python train.py --vocab_size=106 --encoder_norm="rmsnorm" --text_encoder_bias="all" --gradient_centralization=true --weight_decay=0.0
Rows from block 7 of the audio encoder, named by matrix and row number. Rows with one number belong to one attention dimension. Each number is 128 + 24 x the weight over its row's rms, rounded and kept within 0 to 255. All counts start at 0. Numbers have three digits each. After the name is the row's rms in percent of the matrix's.
# v: attention query, key and value (stacked) (encoder.blocks.7.attn.qkv.weight, 576x192, the v third), inputs 0-63
# proj: attention output (encoder.blocks.7.attn.proj.weight, 192x192, transposed), outputs 0-63
v.85 099:111114094101153107158117138136137166118120150123095137123128143150078137153120083149128150160092110045158153114123104089143121087138152158126122119125125122140104143127139118164091153119140129
v.86 106:051170155166133141120108120125148116098089125138155129168086110098128152117091124149149126108154151103129126082109107137112126133113137121112137089126123156140130124170108129135095138102142156
v.87 104:083061105127085115142113114112116114133122155113107159119109158110122121128163172118159148124101149103135126097136106100130127116144165167135133118120124112134151094157154155129135127109145119
v.88 110:124110129109124107107148134153117129116174099136147136104119111080107104104100141180121083116154151138163122141173073080133139114137084107135131143127139127130162134100105126132116120124113136
v.89 102:097071123119114141108098081139158130127176151132164132116137113164102105141135135130132194121146143107139163114107085095162098148123133164136105114113144126129131109116148157138125139103121129
v.90 107:099127124104138116091144151152112118132173141110151117119128132116194161128131137174152123141128115139101128113185122127077130081116166140095200108152144154105112082100160172101123149097105124
v.91 106:112145116151136158142099134171130131100151148099169151135097146133162161099095107138141100146132110140174147090186117133140146143129140078103156100113167158137107123128116152141125140123130149
v.92 109:150153120114116113110137110122143159132080121119134189132165151130150161111148127126116104122149110120149122119084104133134110099186112134110154152151153073129072175133118109112105099157152163
v.93 111:135109108136111121098090108162104090120149108104125157118160174105158111147130154133113086205175156125151133136153135117132134089113095123127124175118137136105100151135107137097108146124083156
v.94 115:114113105142083117160158103144110148079142069180117134116167140128125121098111170132115133109124143153118143150135161074111099097107158122128132131118123074142151139129169100115106101133122159
v.95 109:123105076138153099096116117140112085123130091113139130175160107081152100145147180102176120154145145123139142117125144130129093165138184131136102193150127147160110125140131154147119137123136156
v.96 090:136135107090154178137115144140168124131152154141149127144148161109136146138154167124119095125158180132147125112143094078073091140143125154121126115140143130174145109143143122102129128118125130
v.97 086:081108151096121134123116175137118135148078132116150112150147080099089102145088138143118107125149116141138130183123132119166131147136165074152111128125108104074095100165142118128126173168137130
v.98 094:133148154155130105153155126121086135170092074117101112167162143135122094128145147058127133098127111143152112132095143122144138125095110109144161158174128126135157110112118099122097126087103132
v.99 104:083129125153130125141169133159170098130110130128060159157119087139118116157105150134115134141120147112123127181101142067108130115130157125186107142116141133107156111155137163128134107104128125
v.100 081:137079090094113148130102119154161150099126145122165134116136118091143107075140105141137152149172119146119112149148086160121134104122159086157123084149109120104116145159146136147127140175152114
v.101 096:115127116102120134144129192127150174098144142115160132110161120097130104151138123112149137146136093084151163132138118074121106153115138084103153117160146123131133151143151143139130185140095104
v.102 097:142130080139103099101133137154122113132180121106159192116075100139128106143165108114156147087128111164129111174120107107121141116102117129129193167111111141139116114101104144120121105112134147
v.103 103:170144106121105147120136107139134159117153096109136139151153079091158127126138125110100154108130110144147118115136143149082113147122109125112151119148114093148065100105119147154124144132148143
v.104 100:155126133134144168112182149143131066125119093146169100144129133115114121081064133092101136113141093136106148161116126135106129129156142120138117155159128168167160120150111120137166185142151137
v.105 101:148098086103138154111107143148093132143129162141177139154073143096131105120128132086149115125117119111137123111070142131132108143111109111125103122145115140116076144125099129104101125146138136
v.106 096:117087147137118126120146128138101143122134165112144139149120113159101091161122136125146116107136134062116106097136112143149122136128137147173115150139118138137133162123099130100100123152128138
v.107 109:165134166080153143144122138104158115115150089139136097125095104115142178137136139122115111119127130152136126143149110165136095113156113145118087108150102074088092111110111137092145154138077083
v.108 098:112104133129149095121132157155123136124120166115116148089142117112120108162155085094126117157134119148140127110130115131135159150120139114109138162103127172131147133136116155083108154120178144
v.109 091:173108113159150113111119106140130163122141123132101124103121131128138098130134151130099162170109120103123096081102132197130135125080102134161147143122135134170127132141129130083143072098129162
v.110 104:076122132131148112146141114115160136131151126139122127147139150107102157092122112124164116155157156152128110132151082124102165145122117073079148120154134113168150108120149105120104106120168142
v.111 093:130176123159085145127113135143146123147125147121119138122121165114154132098136163178086165143126148149103131167119114157110124111138112097148128146113130122138129087147152135125129112130145173
v.112 090:136164145136089126125102122103115137146091082122127112128105110131124146090169149146117145145097130113133083136144126122161146132111139113121142147153117106086071076133108103138106139118129103
v.113 115:146191125132160124120143146146163101087135140132113108132136139161106133160120169138106108116136079134145167105146150127116121138131135106129136159062108125132115129111111126127158128160080105
v.114 098:101126109068146123121161117096150093125177085139120110094133160130117104126087138144126127102141110113092124112133138124139172166109116155114122154136140118137114100129173172105177101133156148
v.115 094:132121081146113108081128117142093125131138101136115097124127120166095142108099136175147152130133116096089119120156071157118126098121129118111126134142133159165138080112122104124128123134110140
v.116 102:122145150154149112131141132101115143089118141108137085107136142107140140143127160132152145081146160112105141131124144143096160079138117169159111155122135110136166160149121114117111132153109132
v.117 104:109110120142117129133138159166135126150126100149123127117136165152152137096159137138131156148173165164117168110095064115089123090125132109114170132173116130128133144121119155090137080134146134
v.118 099:124111120074110119130065158143116111099096153157115150105140139134095138153128123155143137112112123087152087169122120107138121122107158133154158117098117124101139095121082125155140121160140116
v.119 103:158139164105157144109102141139164125161146130143143127068123150099144164107120108125146156142116162108115130149117115161153086134181095147168110109148112172090115096136131147148165128097108124
v.120 094:128148147181105155164133122157094097100127110161107115160127115118083136159139116130158089162132166177140108096125153117113127145131119148140104112149143112167126170116124149123157089124169143
v.121 098:137110114120118126154104159144139087132137121121122091166117120132178134130107188136133153132096124148116101099144121124105137127149072105142130127129095128131129150103174142082142130167066152
v.122 092:165152160159096130088162078036138110095149109125112107129122077136146107089132101110122167131132167153116110119115149162125098118168129142112090116135136120148136123139135123099129118103122098
v.123 103:156143131107083133111137108154126137136153106081126140091155129146147133085165107152076141157125174087093140158116089153148078101135113163121127115148139100122143134149136118092087147146117142
v.124 100:075125162156129132098101163097128127158167127162141138115117143111133141124148116111107101176163109162170153118121204086136139132117105155110090087120121118134138101145118101095111106075158145
v.125 100:121151129146133128179127145159142152152126146127146117132147156144117138186079180121106098123148136127142141152129137117119148114139103163097147098103164123107136143140124153110122121124150145
v.126 103:132118144151089122137173161129123139161160125120107144142112099111157129110149106077112159106119113127149115113137110106115134097124095123122148129167106079154135130178112098126119156078094118
v.127 091:079117128141148146093116115147136132132169130128159137124098117078142089109151128142117141141128074096133122126163150109140118143101124143160124162126131083111143185120091091158076119128134119
v.128 090:139139141096139141110143095139180133140151147143120120147133151155082109122100134125134111148129108108147019160180154137152116083151122107149153133134103118104151145088149120118107107113129118
v.129 111:151086132134130112146118127137119106116124186108126115146126154160144129157121134130121137137137088115124128160113156082166114121117114081082112122176131127081185172162118155104154131085124122
v.130 093:160146094075121136112110081125111103149150150149119101148141146138158145164144157127110091106155132104118100106158093150121134094107089114087138114101128106149133088155180135086148115126131164
v.131 108:113135147118141134131087111084116165069148109121146140111081122082127171106129108156135181131102159171122139163150105131146170173104072112093152156120135135139099089143099122080094154121150101
v.132 105:176134146181146107130118100105100113104110112099120146089133082091129143109124114151151149127145141145124135148133110162129171109160112103174132126144109123143124091084080106164127150139113152
v.133 096:123139160093155148143111169137137084176138129150076111120088112115110152144129098134087117099109113151157171167095144106123119143168117139143102160111102132097110108135102181113173128142115097
v.134 088:091131146125119087135121132109127164112113142139159165108137135103127165114121093126089148129172142128136164138145175102158137145148116115119132153075124154121090113126144108125113108142139092
v.135 114:120116129189134146118141150127171169099155129094118120171152144103126108112098117137168112137112150146139127168208143104144103136136125109113097104082155149144150177128130096148088138112119176
v.136 096:099059114088092125110118167127129097114138152145095130145100126154146120122108103127131085123115124124118105134153141142111090155130147143153071118103156126092146139118182137118136157127100124
v.137 089:149098089130142151124154156134121140163139121105089116122114153124072125153144152083160129160109101150117120161131149172112146174115135108124141110137106163156161126156123146149131109119161125
v.138 086:125114158101153149164164176149098091141168165162149110105114098159139149141144124161119128163123130110078156092148104106061114118127165154169129106085095118103136139157132127156164126146113127
v.139 095:114078095107113120115128105120130123083119133110162156134148176127127113088128111134101186162126142143138135123143086117147142123094097123081150183182132106129134120158145140107109129099175133
v.140 099:132124141125131133156117117107132099119174107116174130075130121116153116155109128117153139132096118133110111102124132150087169120134104126090084115134126124129135109171134125111106099134110140
v.141 096:138093105112130055084109099140138147126106165127130135131142136146141148117111116099109169142133127131155139105096105137103126146131107107131145158123115160093111151113119138147158171088139141
v.142 104:095087130095141120159162168148148181154146117143091107141119140140126148094149121151126086146108129136118159135134095153097132137113168112097109095136083098108102118103139117159143119115158089
v.143 098:120143115175119118125160105136141158143123100112130199175159150113120125111139104109104139135156158128103134152151110130084109113132125119120148102103147137174139156136101119116156101127124167
v.144 102:130127176114117131158152122171114168130119120161135129123164169161106114138153127168105101102120109125139129129160146144158122088085124146136125113132105119136122104101097178104138122169137144
v.145 088:122131137114100128148123122121149092114118104115185131126160099124121163137114130113149150150140103093192126173126111137163174152116126138092124169128120101141133128110160114136110129150158128
v.146 093:170166143120103156090140130081133078114128098109119110137148113084136084098077087128130136152109109102099171152124109105141127156151150123138122143185134116135132151140110097132152120138105128
v.147 108:126148122119096123190122108108149102127129158161162131127106099152161073134137097171128124104082146130096097163129137117159117095154138108132169118149094097115120117100143136122172089155151116
v.148 093:132162151154118121166119134144102099156143080139122131142114152133087127135133138130139113129153135095140124147137142165181148118081145130134156114098101107110143139101102140152090128150144155
v.149 101:175122122113122074094138141114120110145088124112091133159099090105153162132126118138153165142149147131138143124138125108106125101164113082136178143175143166138167151133147080154155126139119158
v.150 106:132103161137155140121121124106140145134118090126107101181140109121140114147162099091129104172162147133118149129103091157103112157111129103123087106116125135113088138125126132101177144168117113
v.151 095:164166133106169121133148108115136151107182183093133127140121170112093134096161079136103112145114145112081104079124130120102112147093135145095087115134127112127077107124139145109146116125125132
v.152 110:108109078126081152117133137146135130183080148122147095139111144135147146135145159099106118116135151143140120114105125130158113176144088129119157143078129106141113137108132135122167169142123133
v.153 104:103106089189081145105111099167123129157139146125097130099164170107150103156132160143157128177152141132122113157085151078133080116129148124145159148150106128170201158135139150115111104111122171
v.154 114:154139129092165137136090153133153194141118129122128100134116120170129117104132140118136109114132082144121158089141117127094146160114106144115142104124139138124139133138094098166151123133171147
v.155 090:111097131160118110160132155115142114119108127125112125105150116133153131132160131149090124124122116121173107140159123132119111135131136156108081209146159136177159160155130090156123130130104128
v.156 112:171122134151150155123130196084162188139134146133083145126142120142079111108150079061133127128126145128141127128098127129131118149124123164110140121136152127141109136123095148118166143116071100
v.157 091:114153157189161137125125111148120146136138167113134102146098132120125105096148159122139053126140111121079137118097088120116124133125121138129082145106154139136124123097138152140095125098131121
v.158 094:126161165127082112168115146158122144144162133103094088120104135092195121145127150131127149108133134114109141101102143139134131160123114137112147099119089113151122126106121129091107116144164127
v.159 092:109140126092104110148124115111154132146066068100183188094138092135119127146105143106175125083088092073136091128127153146137129138121137137096159154126162119125144102105104163141121112165165105
v.160 095:168160135144125115122125138147148146113149121126129151159126114116132137101143103107145119182121137070124114164115143162147117158127086100128099164125115097129093075191110143119095148108146107
v.161 098:132129058129106114122114113094110112127111113109081133134115152143131147143124132147093138143158162110092142140107077162156119101147132131184154169194153138180102179123135133130150122139102139
v.162 103:128124139164120122136107127100163096090147128136155060160124117119105155169116134134130098148116149101097084107123128088122137113146129136138094103117204104135152091171173120126124084150119158
v.163 086:110114135158098089134145110132092110112117099113138133112137128150094146175123122130168128164112112125096139129112151130085116141108134140136122142183112146164185124144093098144105089110103166
v.164 098:143102124135122134149144117098099141119106172128154141154101110116144130145136155092119132158170162091114170107093122143157099108137134149150149152120113099172077131161100134123070161111142149
v.165 096:178142177098136141118133101114112130097139109136144120123167109108117144164134116111146122114148157138143084099111152140137119121075135159145139089102147128147118106116084144119089128141133148
v.166 112:124119127097113130139150115134114106128068113085143100132160102124131147131150166110132155133145148111153113132081154141149144096156155104158153158176157124158153147155135151125129134105100114
v.167 096:104088135109142164133107154076107122134139118172102135162111180113134145154093146117158147149134135111146125157137133134126117142106135167181108140110123113145127130115131155127129132142171128
v.168 107:114137138150105103123137126126122064136143160077148119145141133096124141095118142127119140118175129076167117115104124141161114109147133089111105177145184169192117099136115120172121129108132144
v.169 097:157147152099135133118081155164132176104095059139149137120120132159141112119119117151092144145122143090100117136118139109143143123142150136134118105140108108142127132156087122093149105117119133
v.170 095:126138198142127119136145107113129087115123099123146090125093129106086108131141109131128136091122138136112124080140148104121156093099142175111134045123138167132178103138147104157107137107155124
v.171 088:111138093121152120152185164110092116117115104183134132170149133108119106156145147119149127092095091113101144142105100186171108112145115137137134163108112131146116141096083109154136154133115104
v.172 110:140125083153105159108099145140098123139090120158109092158149131165184140193156161117131113098147128102126158109124086141147124124129115171134138157127161092156120178092138141121122129127095139
v.173 090:110128117128111097122089109161121124137086101124150150104127132136072132119146096109123098179169091181171171164149134134139130165128096116125150151164147149107136127140076053135129166081122140
v.174 092:143150145120149160131121118131164102113143178132123182119134135149108143148103151151123093121123127100087111130131164116115110129088112106133160116112116060108111092114061140111140106134124104
v.175 095:124117113085128139168131146150116136114098127130172143153127125102162113127120102118143131087156119126137158136107119120115112116154138158164129099106145140173096126136158145170127101146117106
v.176 099:151129157154124132166120127113145103108102106136129164124169161079101120112142147091160134149093078180136129154119141135147106118102104142113130072149109109183112157131120130123164111139098082
v.177 085:114123139160131103137108099089137123146112202095122129116118113106139139103170104120166094160113106127120105133152139122104181158144094107089141150140119160164130110091138151126098107158138152
v.178 109:101108105065108127123139099095136116119111130137118104132117116094154139157111125184124131061108149160165116162092121140155098128138132119160109168166120147157135136157123129144178102121098126
v.179 100:091134124104145149117176158102144145115164131108114084138130142150120149123173135167135133148102173139078124163117113141132095084110150139129151153140152133142098140151140153141126114105123112
v.180 101:115148086116137176157103095113118138161134119165075130091122135128118122141138150125148132157099166123139145169124132125136089148157152133076142124136126098143103159174153117154118087122122100
v.181 087:101153178124147147129147123142096104132136120141143088143156163126155083140107145133125087147121145126102172132148152129118137120097132134069103120107135112104152085154120145094111145089106135
v.182 101:129123111141132089112173106130108083196135176136120106131129151108118139150117118100113100122108110146153133093119134141098110109116098143100172129121102145083143103117120123103139091143145109
proj.85 092:163185148178112169084133131115108131137120122141145103167116120094162118125138125160139144112172141162116119119141116150129117116134130101142160130137135093155156077133112159098128100150137140
proj.86 103:149117089132120104103139157154123110137122138127082122135150155148139113138142140122118131111127113179117134213138132147113122135101098138151162182114126130124157153121159179120155165156146162
proj.87 108:145170171146172197081150151144123124110109110128114152132128103126157142134126161185125182144147104151135126135146132118124146131135102116106130132128153138126088110131143134106159154121113161
proj.88 101:106132147107123112151126137124127139130116142142128138157135156172130122136138133092147135086126106102110098166111163127142143167120133176175151150123099140153128183119162104113088157155123127
proj.89 092:198167137145130095129149166127096125138122133128074118123089140095145154114119189122141107116138134161088111088108126116111146138131180150142130111115160125136110099138147149106134134092156101
proj.90 098:120148108150091155144119098092110123119085104155091121122156134133094082143159113102113117091137156134179090140143136118172102165129147190111081143128095124151097146170135117132091126140131172
proj.91 096:107150118117116117102087154150108126168163143133111122108153088115119091159140143118085096090135173127143148114121126130181114112140152168120107145121115153071128128136114153106100128169102149
proj.92 100:130134147151168133158130158140121080159156126111145138108132103103106127126100110117104122162162137128071154142093110130121172142098143100116120119138142145136205101130091146116143178101087150
proj.93 102:116134166142169099135121135113172136138133159114135123108136122126107146147137101100129156073118100108140149103150131134175109147121161142138133114169116151123158106100155104147091160141112109
proj.94 101:114100148093141128104111153105136134162118125147138127119068121143136156092164129125138096132111122075115120175098122152120138124138105152102145156098131138138189131159142106134151176121171129
proj.95 111:126148158149084120107134146138117139093130151109122150101096122126093116135088106161105116149080108134121089091131102121110111108083085143096090095112132125051112061135123119094131141162111134
proj.96 086:125141105112127084159113084131085136112136133136115151080102110144154157139135089113112128126106137111089106156067154170163165128112130130122115098150139160147133100150153131158068110152162179
proj.97 090:138151139142150103165154100066134120138153129136151122162138161146139180094138139160123134163116126139086167132164143136121125178121097118109107131142161099147150150118126146143164098120129114
proj.98 095:114126081108115122089114153144168146072120170161131103107120095147111125099092088129169107130100114114124108091121159155127159107120072132116101107130105120088146149122112106156113083136131111
proj.99 101:131123152097136113136097139115147148111151129142179120150129136124135154182153152141123123154107107090105170109159088121110096119112109154103142130139126092154158122102125123145146143139160140
proj.100 085:083097160137143106146103142086142117158157124125145118167138178130139117132088118134140127156137149136136146177104122094120078154137174139119147114118170115112140144131078151153176112104113115
proj.101 085:099149117138155094106150115151094153132139146119135112171126160097128155148097163122135131082139120135063095112123121212069108130133168151123137102090125115140134118116139114102123115113129143
proj.102 102:095080172115127161128093078159119103143099155141127109111198143100161135123115129113107122158122124093125133068138143153123121104127147135106109093117124108143121121147130130107130152140107092
proj.103 102:120141113120120156104119120119122104145127160105138120088100134160136105124101110106152129123165100135144094147100125156158139124100122099178104139138140114112136173123096126126120079132090123
proj.104 102:142170101155121088117084120140133114138112130141124120118156093087146123103135147151100128116111155141118130123144180151097142117122109143142154125104138112103111115112132135143086127119089153
proj.105 100:124131125126091111128156145105116086125135129087139108110135102096117133151101122140091108090145091124128136097178124110116129136119109125094135138138178083150118151138094098140154148108149110
proj.106 105:128119124131112141116120150132140126112090100124148114105100175100121120145141128124168173108093121137132126111122149102119177143160105163148121110112114131117161135137144144084164114120154147
proj.107 113:102157127157113122135119142100151171110114129140115140129134122109110090103146123111123095140154133099112138121131091127127134136120119101126147183161140206148114121157126117157113127097178123
proj.108 101:107116090080123149112115124146102114121092104123095115129094138112147131135083156138138100084118124115106109126121120145118075112146161118126094104083113093141112117083121134129139157151098096
proj.109 098:095128126127108112171094134166129120165103077146118132140127118171128099131123120120157130108098140145151154190125079080154122125171148161120121109146098109106108131134098120152110156135181119
proj.110 094:136076096114142108162084120100143136148140129113081155131124131133120099135147119127095134120132108101092098124098184127163136111157164143131097149118142147126120136152147148111079135171119153
proj.111 096:153122111103151119172109094115157135142132140144152168150131128155131137131137080162151130180130140132133149156142127100134075103123111146108131099149140120141106137126121125187128128146114096
proj.112 088:132100081103129153149166132136130135137117125118112147149168128157116120142110156108152125095107112096122154124131185143120100123126128136117096136119110138115156149153107159124139122108121110
proj.113 118:094076116134102130155152127139153166182155128105155133117130092109131120112159130125175115113150138130163099132142119183117179137139144068135172123171115134110106143174171127190121108106125149
proj.114 094:162112134106158143136125158157170157138103122120103122151111115084123113114112125149157099121145136179127079119099096104109142103101122074138125125095156142166153139099100108126068169116116109
proj.115 093:153088144118145161173156168128137171150125135117130129164108128094129121138139129075070118156100118108139131156102155126084106131123087139105113118128107125122135111075116085178117150110142127
proj.116 102:168125129109118107129135154143122130113137130100110147142118128158074093142130125125125102158120159113157136139141120121108103135132138115128103093110120154091106110150147112158135111116152141
proj.117 108:111142127138160158115170121103133139155134113065154098151070099126144134148107098124122139096124105092089119130142108152115078104117108112126088139092114105140132107120144102117138157100107039
proj.118 099:136178116116122080146098122127133162124117144115140155149137165107137117138165163107111112123111108100131164093130129113151115161106086146140113185140102118156128136113130142131112162135111169
proj.119 107:117115163143088126111093087134098102107124102134106166161139130141107102122144133104142083112124135139149117073110149100153192109118172144076151104120111091120140134138148138086155135188127140
proj.120 094:127139150106147134118145161133173124123165116120158119131091145172127147114106159167119176077115142136131102130183109129102134143180143111177149147114107091088136167146130155123101118118094142
proj.121 102:112070160124122111135141087136084165118172120126171112114154105116072154110143141145156117112139140145161163136123117147085144125164165140143128118150127149132131127118153099169108140132167134
proj.122 086:097090150142123170136124171176126122188096112148110110110131157112106146107126127135111125151089117126130133097138115116131149092122168127165162088112126108099154118131139056134149153127142161
proj.123 109:129141114192172078128148105100143114101123119160108116149160136182139155131157139131141110146148110124129128125159198118111119133143109141138177139116197155117126113165160157149115157139141101
proj.124 094:106114125147124131136120122140130111138097124095113105126125118091132111185111154152166149119153135113100124164089115149135098171121141163142161149105169157095150111127110115151172121133114141
proj.125 104:149105109099128133117144090101110061165129172131174118078110127156129098105160147148146072156112176096135152138105104135114146098116126163172127151159140178136154116122087143148115107125104118
proj.126 100:108116134094130154148144107118131148086069136119138103123138106143113132156125140135182141081131093152117149113160093148113118126111137107124152142089140145119143137096190087113169122150153125
proj.127 091:117143188138146075135174113111143134140084122136085113184137162152112125131104098095108142166155118139121138147104109106097132143121150148118102119144083161114130089162114125124145118089129097
proj.128 088:154141094147126118136123130143115106155121124174147107111135122091144138118119125119130165087099152126108146094098075125135168133177143164139092140097145130155124161134123108131169121094159152
proj.129 100:110159139139137135162157129123128145142160083141132094072143138120112143155127123178103062102101184104091126109130141152105115148125160129125113153115098114143081110125138117151120129139090144
proj.130 104:155104160126116097113200151203113136123105118111111111106119122145141122107116154103089185146152100112142178127127163135129131106135106134172104104136160163137097143136118094125156103113176132
proj.131 098:135102090108133082141196166138125116070090144139068096105120136136151098112095117085142133174108138085148129126127142116112090100151112162104146062092139094144185128160139142129125155127130173
proj.132 110:114086080124141167094148129125140095120144144137120154150125141131131129148128139130171147159090130125097147141106150128143185153134158140112086129115153092158165153154127175127107151151146098
proj.133 095:119142123140144108129108133155138136112178131139158146129138121105110153131142144123140115165100130141151133136142137110117145107119130135117148111195153149114141131153154159144060141167129140
proj.134 093:104131122133100159125144141156158154062166148163126125198132143126115150139158148111120191104089129147114108147175089127115113128137109165185135130190158127116136152131122093113169112139136153
proj.135 103:148136129093159125147100125091089093140089111176153154054116141096124123128119172132143206140124135135109147114120139101124137131103105154120116161159111109143132105117127122155135083092132086
proj.136 096:122177165156156108167066135152156149129092147159161129115149156128117166124141157118113156093133109104174139174122093116119147100099113117123165183170086142105080150151132120120069147170143130
proj.137 088:122160162146097186120191146122123090148116119118155141126152110121154107120126149145109087149142121122122094094160077147117122114113131152056125132134085109169130097107093100092117143154111116
proj.138 094:142138093136116125099121131122151137131099140131184167133109149113122132108161141124112097153140116158132115141123134170149152106128133120129173145127130125157110108133124147134125136172123154
proj.139 098:122153146128136106124142180143145159127120097122141125148121092115111106149083089153108103094118137081108129137115124115113086107090133116115147070098131143102104113119103082097100122102144135
proj.140 095:122127111117070169126138147137126124133134133130141144152131147142110146174134108178106111129148097138112125169112122150153094118121154136163179137116175130161116179149135138159148155158136161
proj.141 097:137126144107099159126140149102164115154168106116134068143158112109120096135150111126110118123109129084116115148204116094110101092129132140094121085126115103109177156154141109084114136154178125
proj.142 106:152171122147124114101097137142112056097141104144153146125129099119115106120098142109121119101149100121104106109137120105125120097129112124110111113108119150134110129122109136125106134146135129
proj.143 095:129126131120146152106154162159120136128124145138171095098078119118117142142132176139165157131127102172170094140133133144124167150155132131150096132147109158141159147095111100127169113116145109
proj.144 106:135122135092139145118087105134115107131057080105078120114081122125133158089096147119064137108141166125117121072103081107102105152134122089116124155121134105115150119101131131126127141112144101
proj.145 095:105128109141161070124152123121130185148167168097096115114134176117141115143150141141109120118113156119081104092151134141117142116152137127114129124148147147109145093146121150132119134111089149
proj.146 109:112122095190122103107171161129167133143123148140137153123131142145120130097168118111128149126105132178184124117122100117132163139103126153111081118117130115073111129119087131070100151101119106
proj.147 103:130092152131141128112143160143109119126095151157079143128145140115160109127117105096156134151112213101122172106103160124126128150092125121135064142131124182095139090128082141125097128117145137
proj.148 098:136092097096141168119163111111125137118082122118100161120135129133157109137136116120121161115133159148133132113125095132120146148127121112144146127177115112119133144107155150102100158098128103
proj.149 095:102138124119149149164124083137132113135142139124121161118143116106087105126141155107174127145106127103136135151146113135130139123078152169121132071126164133138129157171139105118123123096107126
proj.150 113:150149146135117156150106135172106123120112116141115173142106104110120167103126154184123126118139045139166086117157140116140141108108101146106118130114128106183121110124116136148104127067094129
proj.151 096:153141138138111146122131142144125131130052154152108118140143124132122125114157126114122134141115120124103180144125120068127084139121123124135160126121088116111182106075111133124126124118116096
proj.152 116:123157171157130109150112150125125140087166090122177123122136080105106110154104112159163141141172094142164127158107123145122165089096121092111119164142157176120126129126146141126108098125120142
proj.153 107:130139133089135105136116148108117082078133143110185105125113093144074105077137088155149141149141146154124173112141110131126159172147152094142105124129134113124072165107138134133121176119108137
proj.154 118:136123121145102137112170117133143101092115115145108156128125170111133163168099141173142093151170106104145085184106122159127115100130167141141136177134121127164154095123138091111119094114110113
proj.155 093:123125151093127103121117123115128162118199142119133136128103086134118110147144146092157090116113137067124156104132141119146137128119123104148130113129155122107114152110132156102169091152132150
proj.156 113:154153159132130107143135065165103115097073140136180122120103146119161183134149151165131094146161126153121147112135131126113134132096130124089079102108154091167118130134158121145118153089143135
proj.157 097:125117115109128138128143129086123099125104132133124134143163130137082149104163119121091166110123133093123143119153115081151095161122155109143173121102066107081133141152103162086128128157116157
proj.158 098:149136099132183153120100116117119097098065123146112146128141149161099146122149122166154120144146106155099112180113119116128124094124141123151129143142121143135147130144116127169149140121135126
proj.159 101:088125135166134064131142145125162158131155131103112126123148149169174109147111144146096126141146197120132098141123120129113162108128107146120094115159100168130141146122173147114142142123120133
proj.160 091:118131127119075144136107096102115127122150110105161150135154148119135137133109175159108139126102110119094122107167124124160138112098136150133123116103139184089104157143137088158159121136145095
proj.161 105:178106150132145181171132139135160117140138151122093142171135150099092170125154147125160142133155124131166176105121158124078105161102114170099105132065143103121137069125174107122119103110140104
proj.162 097:125110134132079167110148074120103171191141119122116133103061145144121119151152119092148098171114147187155130088134147151092126143126134165122117131147089105082121100109115121117115115134137126
proj.163 092:139164128132155143090109106155134124096118114144125125137137112116168155174148089083123106100135129108139098100114123148141162154134099114121137124112126086136136157116165105115105103115163097
proj.164 097:123136140129123105128121120122114122139156124136123100108133102095092155107106103132141129133090088144124079161158136112108157109083107118113144145126167166106089149119151077121127104122133149
proj.165 089:098141096099103095105122120094140119147101116135141118096108106135133119135164110130157131135116119095113133154148148113087095113118151112116097132110077147125092186118153049137130111100131097
proj.166 107:160104149133115095137155141153085135105138100172101139153095150126163139139146109162137135138133108154136113180149134116129104152161129148120138076064080098178137111112125093145152097124131118
proj.167 098:162105077164116142097128126158141156088114122160149108111166123144119111121135101149121083076105118113099132121115150113115085127147166100127141110093130130148121164142099094095145081097133144
proj.168 094:152130137122164135133136117113137184163132110161139105137105139124139155174154154111106110116148129130133157128164167135130147145134119177154152102102097135169137114125123141133128141117121137
proj.169 100:117134100128122131105143131133125080111101148163131108135137104122143156148131143131135202143098127117103124079122109133116144135137126096124112133102129154100124144156148119200140173128140130
proj.170 092:076139130087126117128150123102125127118121166102168115081136113136164124139154130138142109137116152136181130127102167149098116198135135138131171163133111106099072140134112104149092116131101140
proj.171 082:135171129117117098134111103122135106115073124070138183128110110103183138079100117092106107123121131119124089110126157110149108159120170122130164110142145112097109120108162161109156094120146141
proj.172 114:175131139133097110137146108145144127160111092129087101125103116122049116108119131117156100146097102140100153077155131090148087086119113096126144124081115114078121123115129138091152123109153152
proj.173 084:142142132131131095172140116161167123111133101140138178114098154144103159137146170117122193148146127124128134135133092130129139104113087140152150106102121090122170134107143142149178094164110072
proj.174 090:125145116103136088104089119116125153118177121097160107101160118120164105128173110089138172152152161132156116106106147157129151146117144116122105119130105159111133119133135111201118156129100111
proj.175 093:192100140137130114135137161106132127117146163116148138124112116123138127159153121097074157157159172145121119098148147133120107143153119133136151141141145138138127134137108163140158163133104183
proj.176 097:114127079101147122140094099136071137145148176107091152153115153185114149173116127165106135143138141133118140130118129104134127137169110101168141179135120120116135136139132132153110140104167148
proj.177 083:104162116159136162120157135151131150167136123154114149131196131165140125096115138136117203104125115128139132103106107124143128130137159137155114162117141139165117172174161150113122164128127118
proj.178 101:174138120190112140148149134076134100116157134090165118129127132147099117134134093096121119145104133107139129132080107132108143120105139105123101121116094112114120156141112144162135167166124134
proj.179 097:149129094140090082161164098108133105130121097121178148109158139089154134103143152093138160140132079114098124100093175098116147153118107076169121138161086119105113117123107126119126152129137134
proj.180 102:162133100152122084121147119169098141150092115101136101118100127130116119130112131120134119170124118100096179136139108148084132135091118115117089183151119109090165057088138095144096119147130111
proj.181 091:186127125073108147115125157100103175106116115108096129163112113126122149075127179117093140142143169145114117127133104155155131143166125154161178104166125136153150130117123110123109131150140144
proj.182 095:139118132105145116110116151093105194083134107180091116122119131142175124115196107124141145145162166098120145107154142093119123129167157106140157124129173112141152133136122122135138179158164099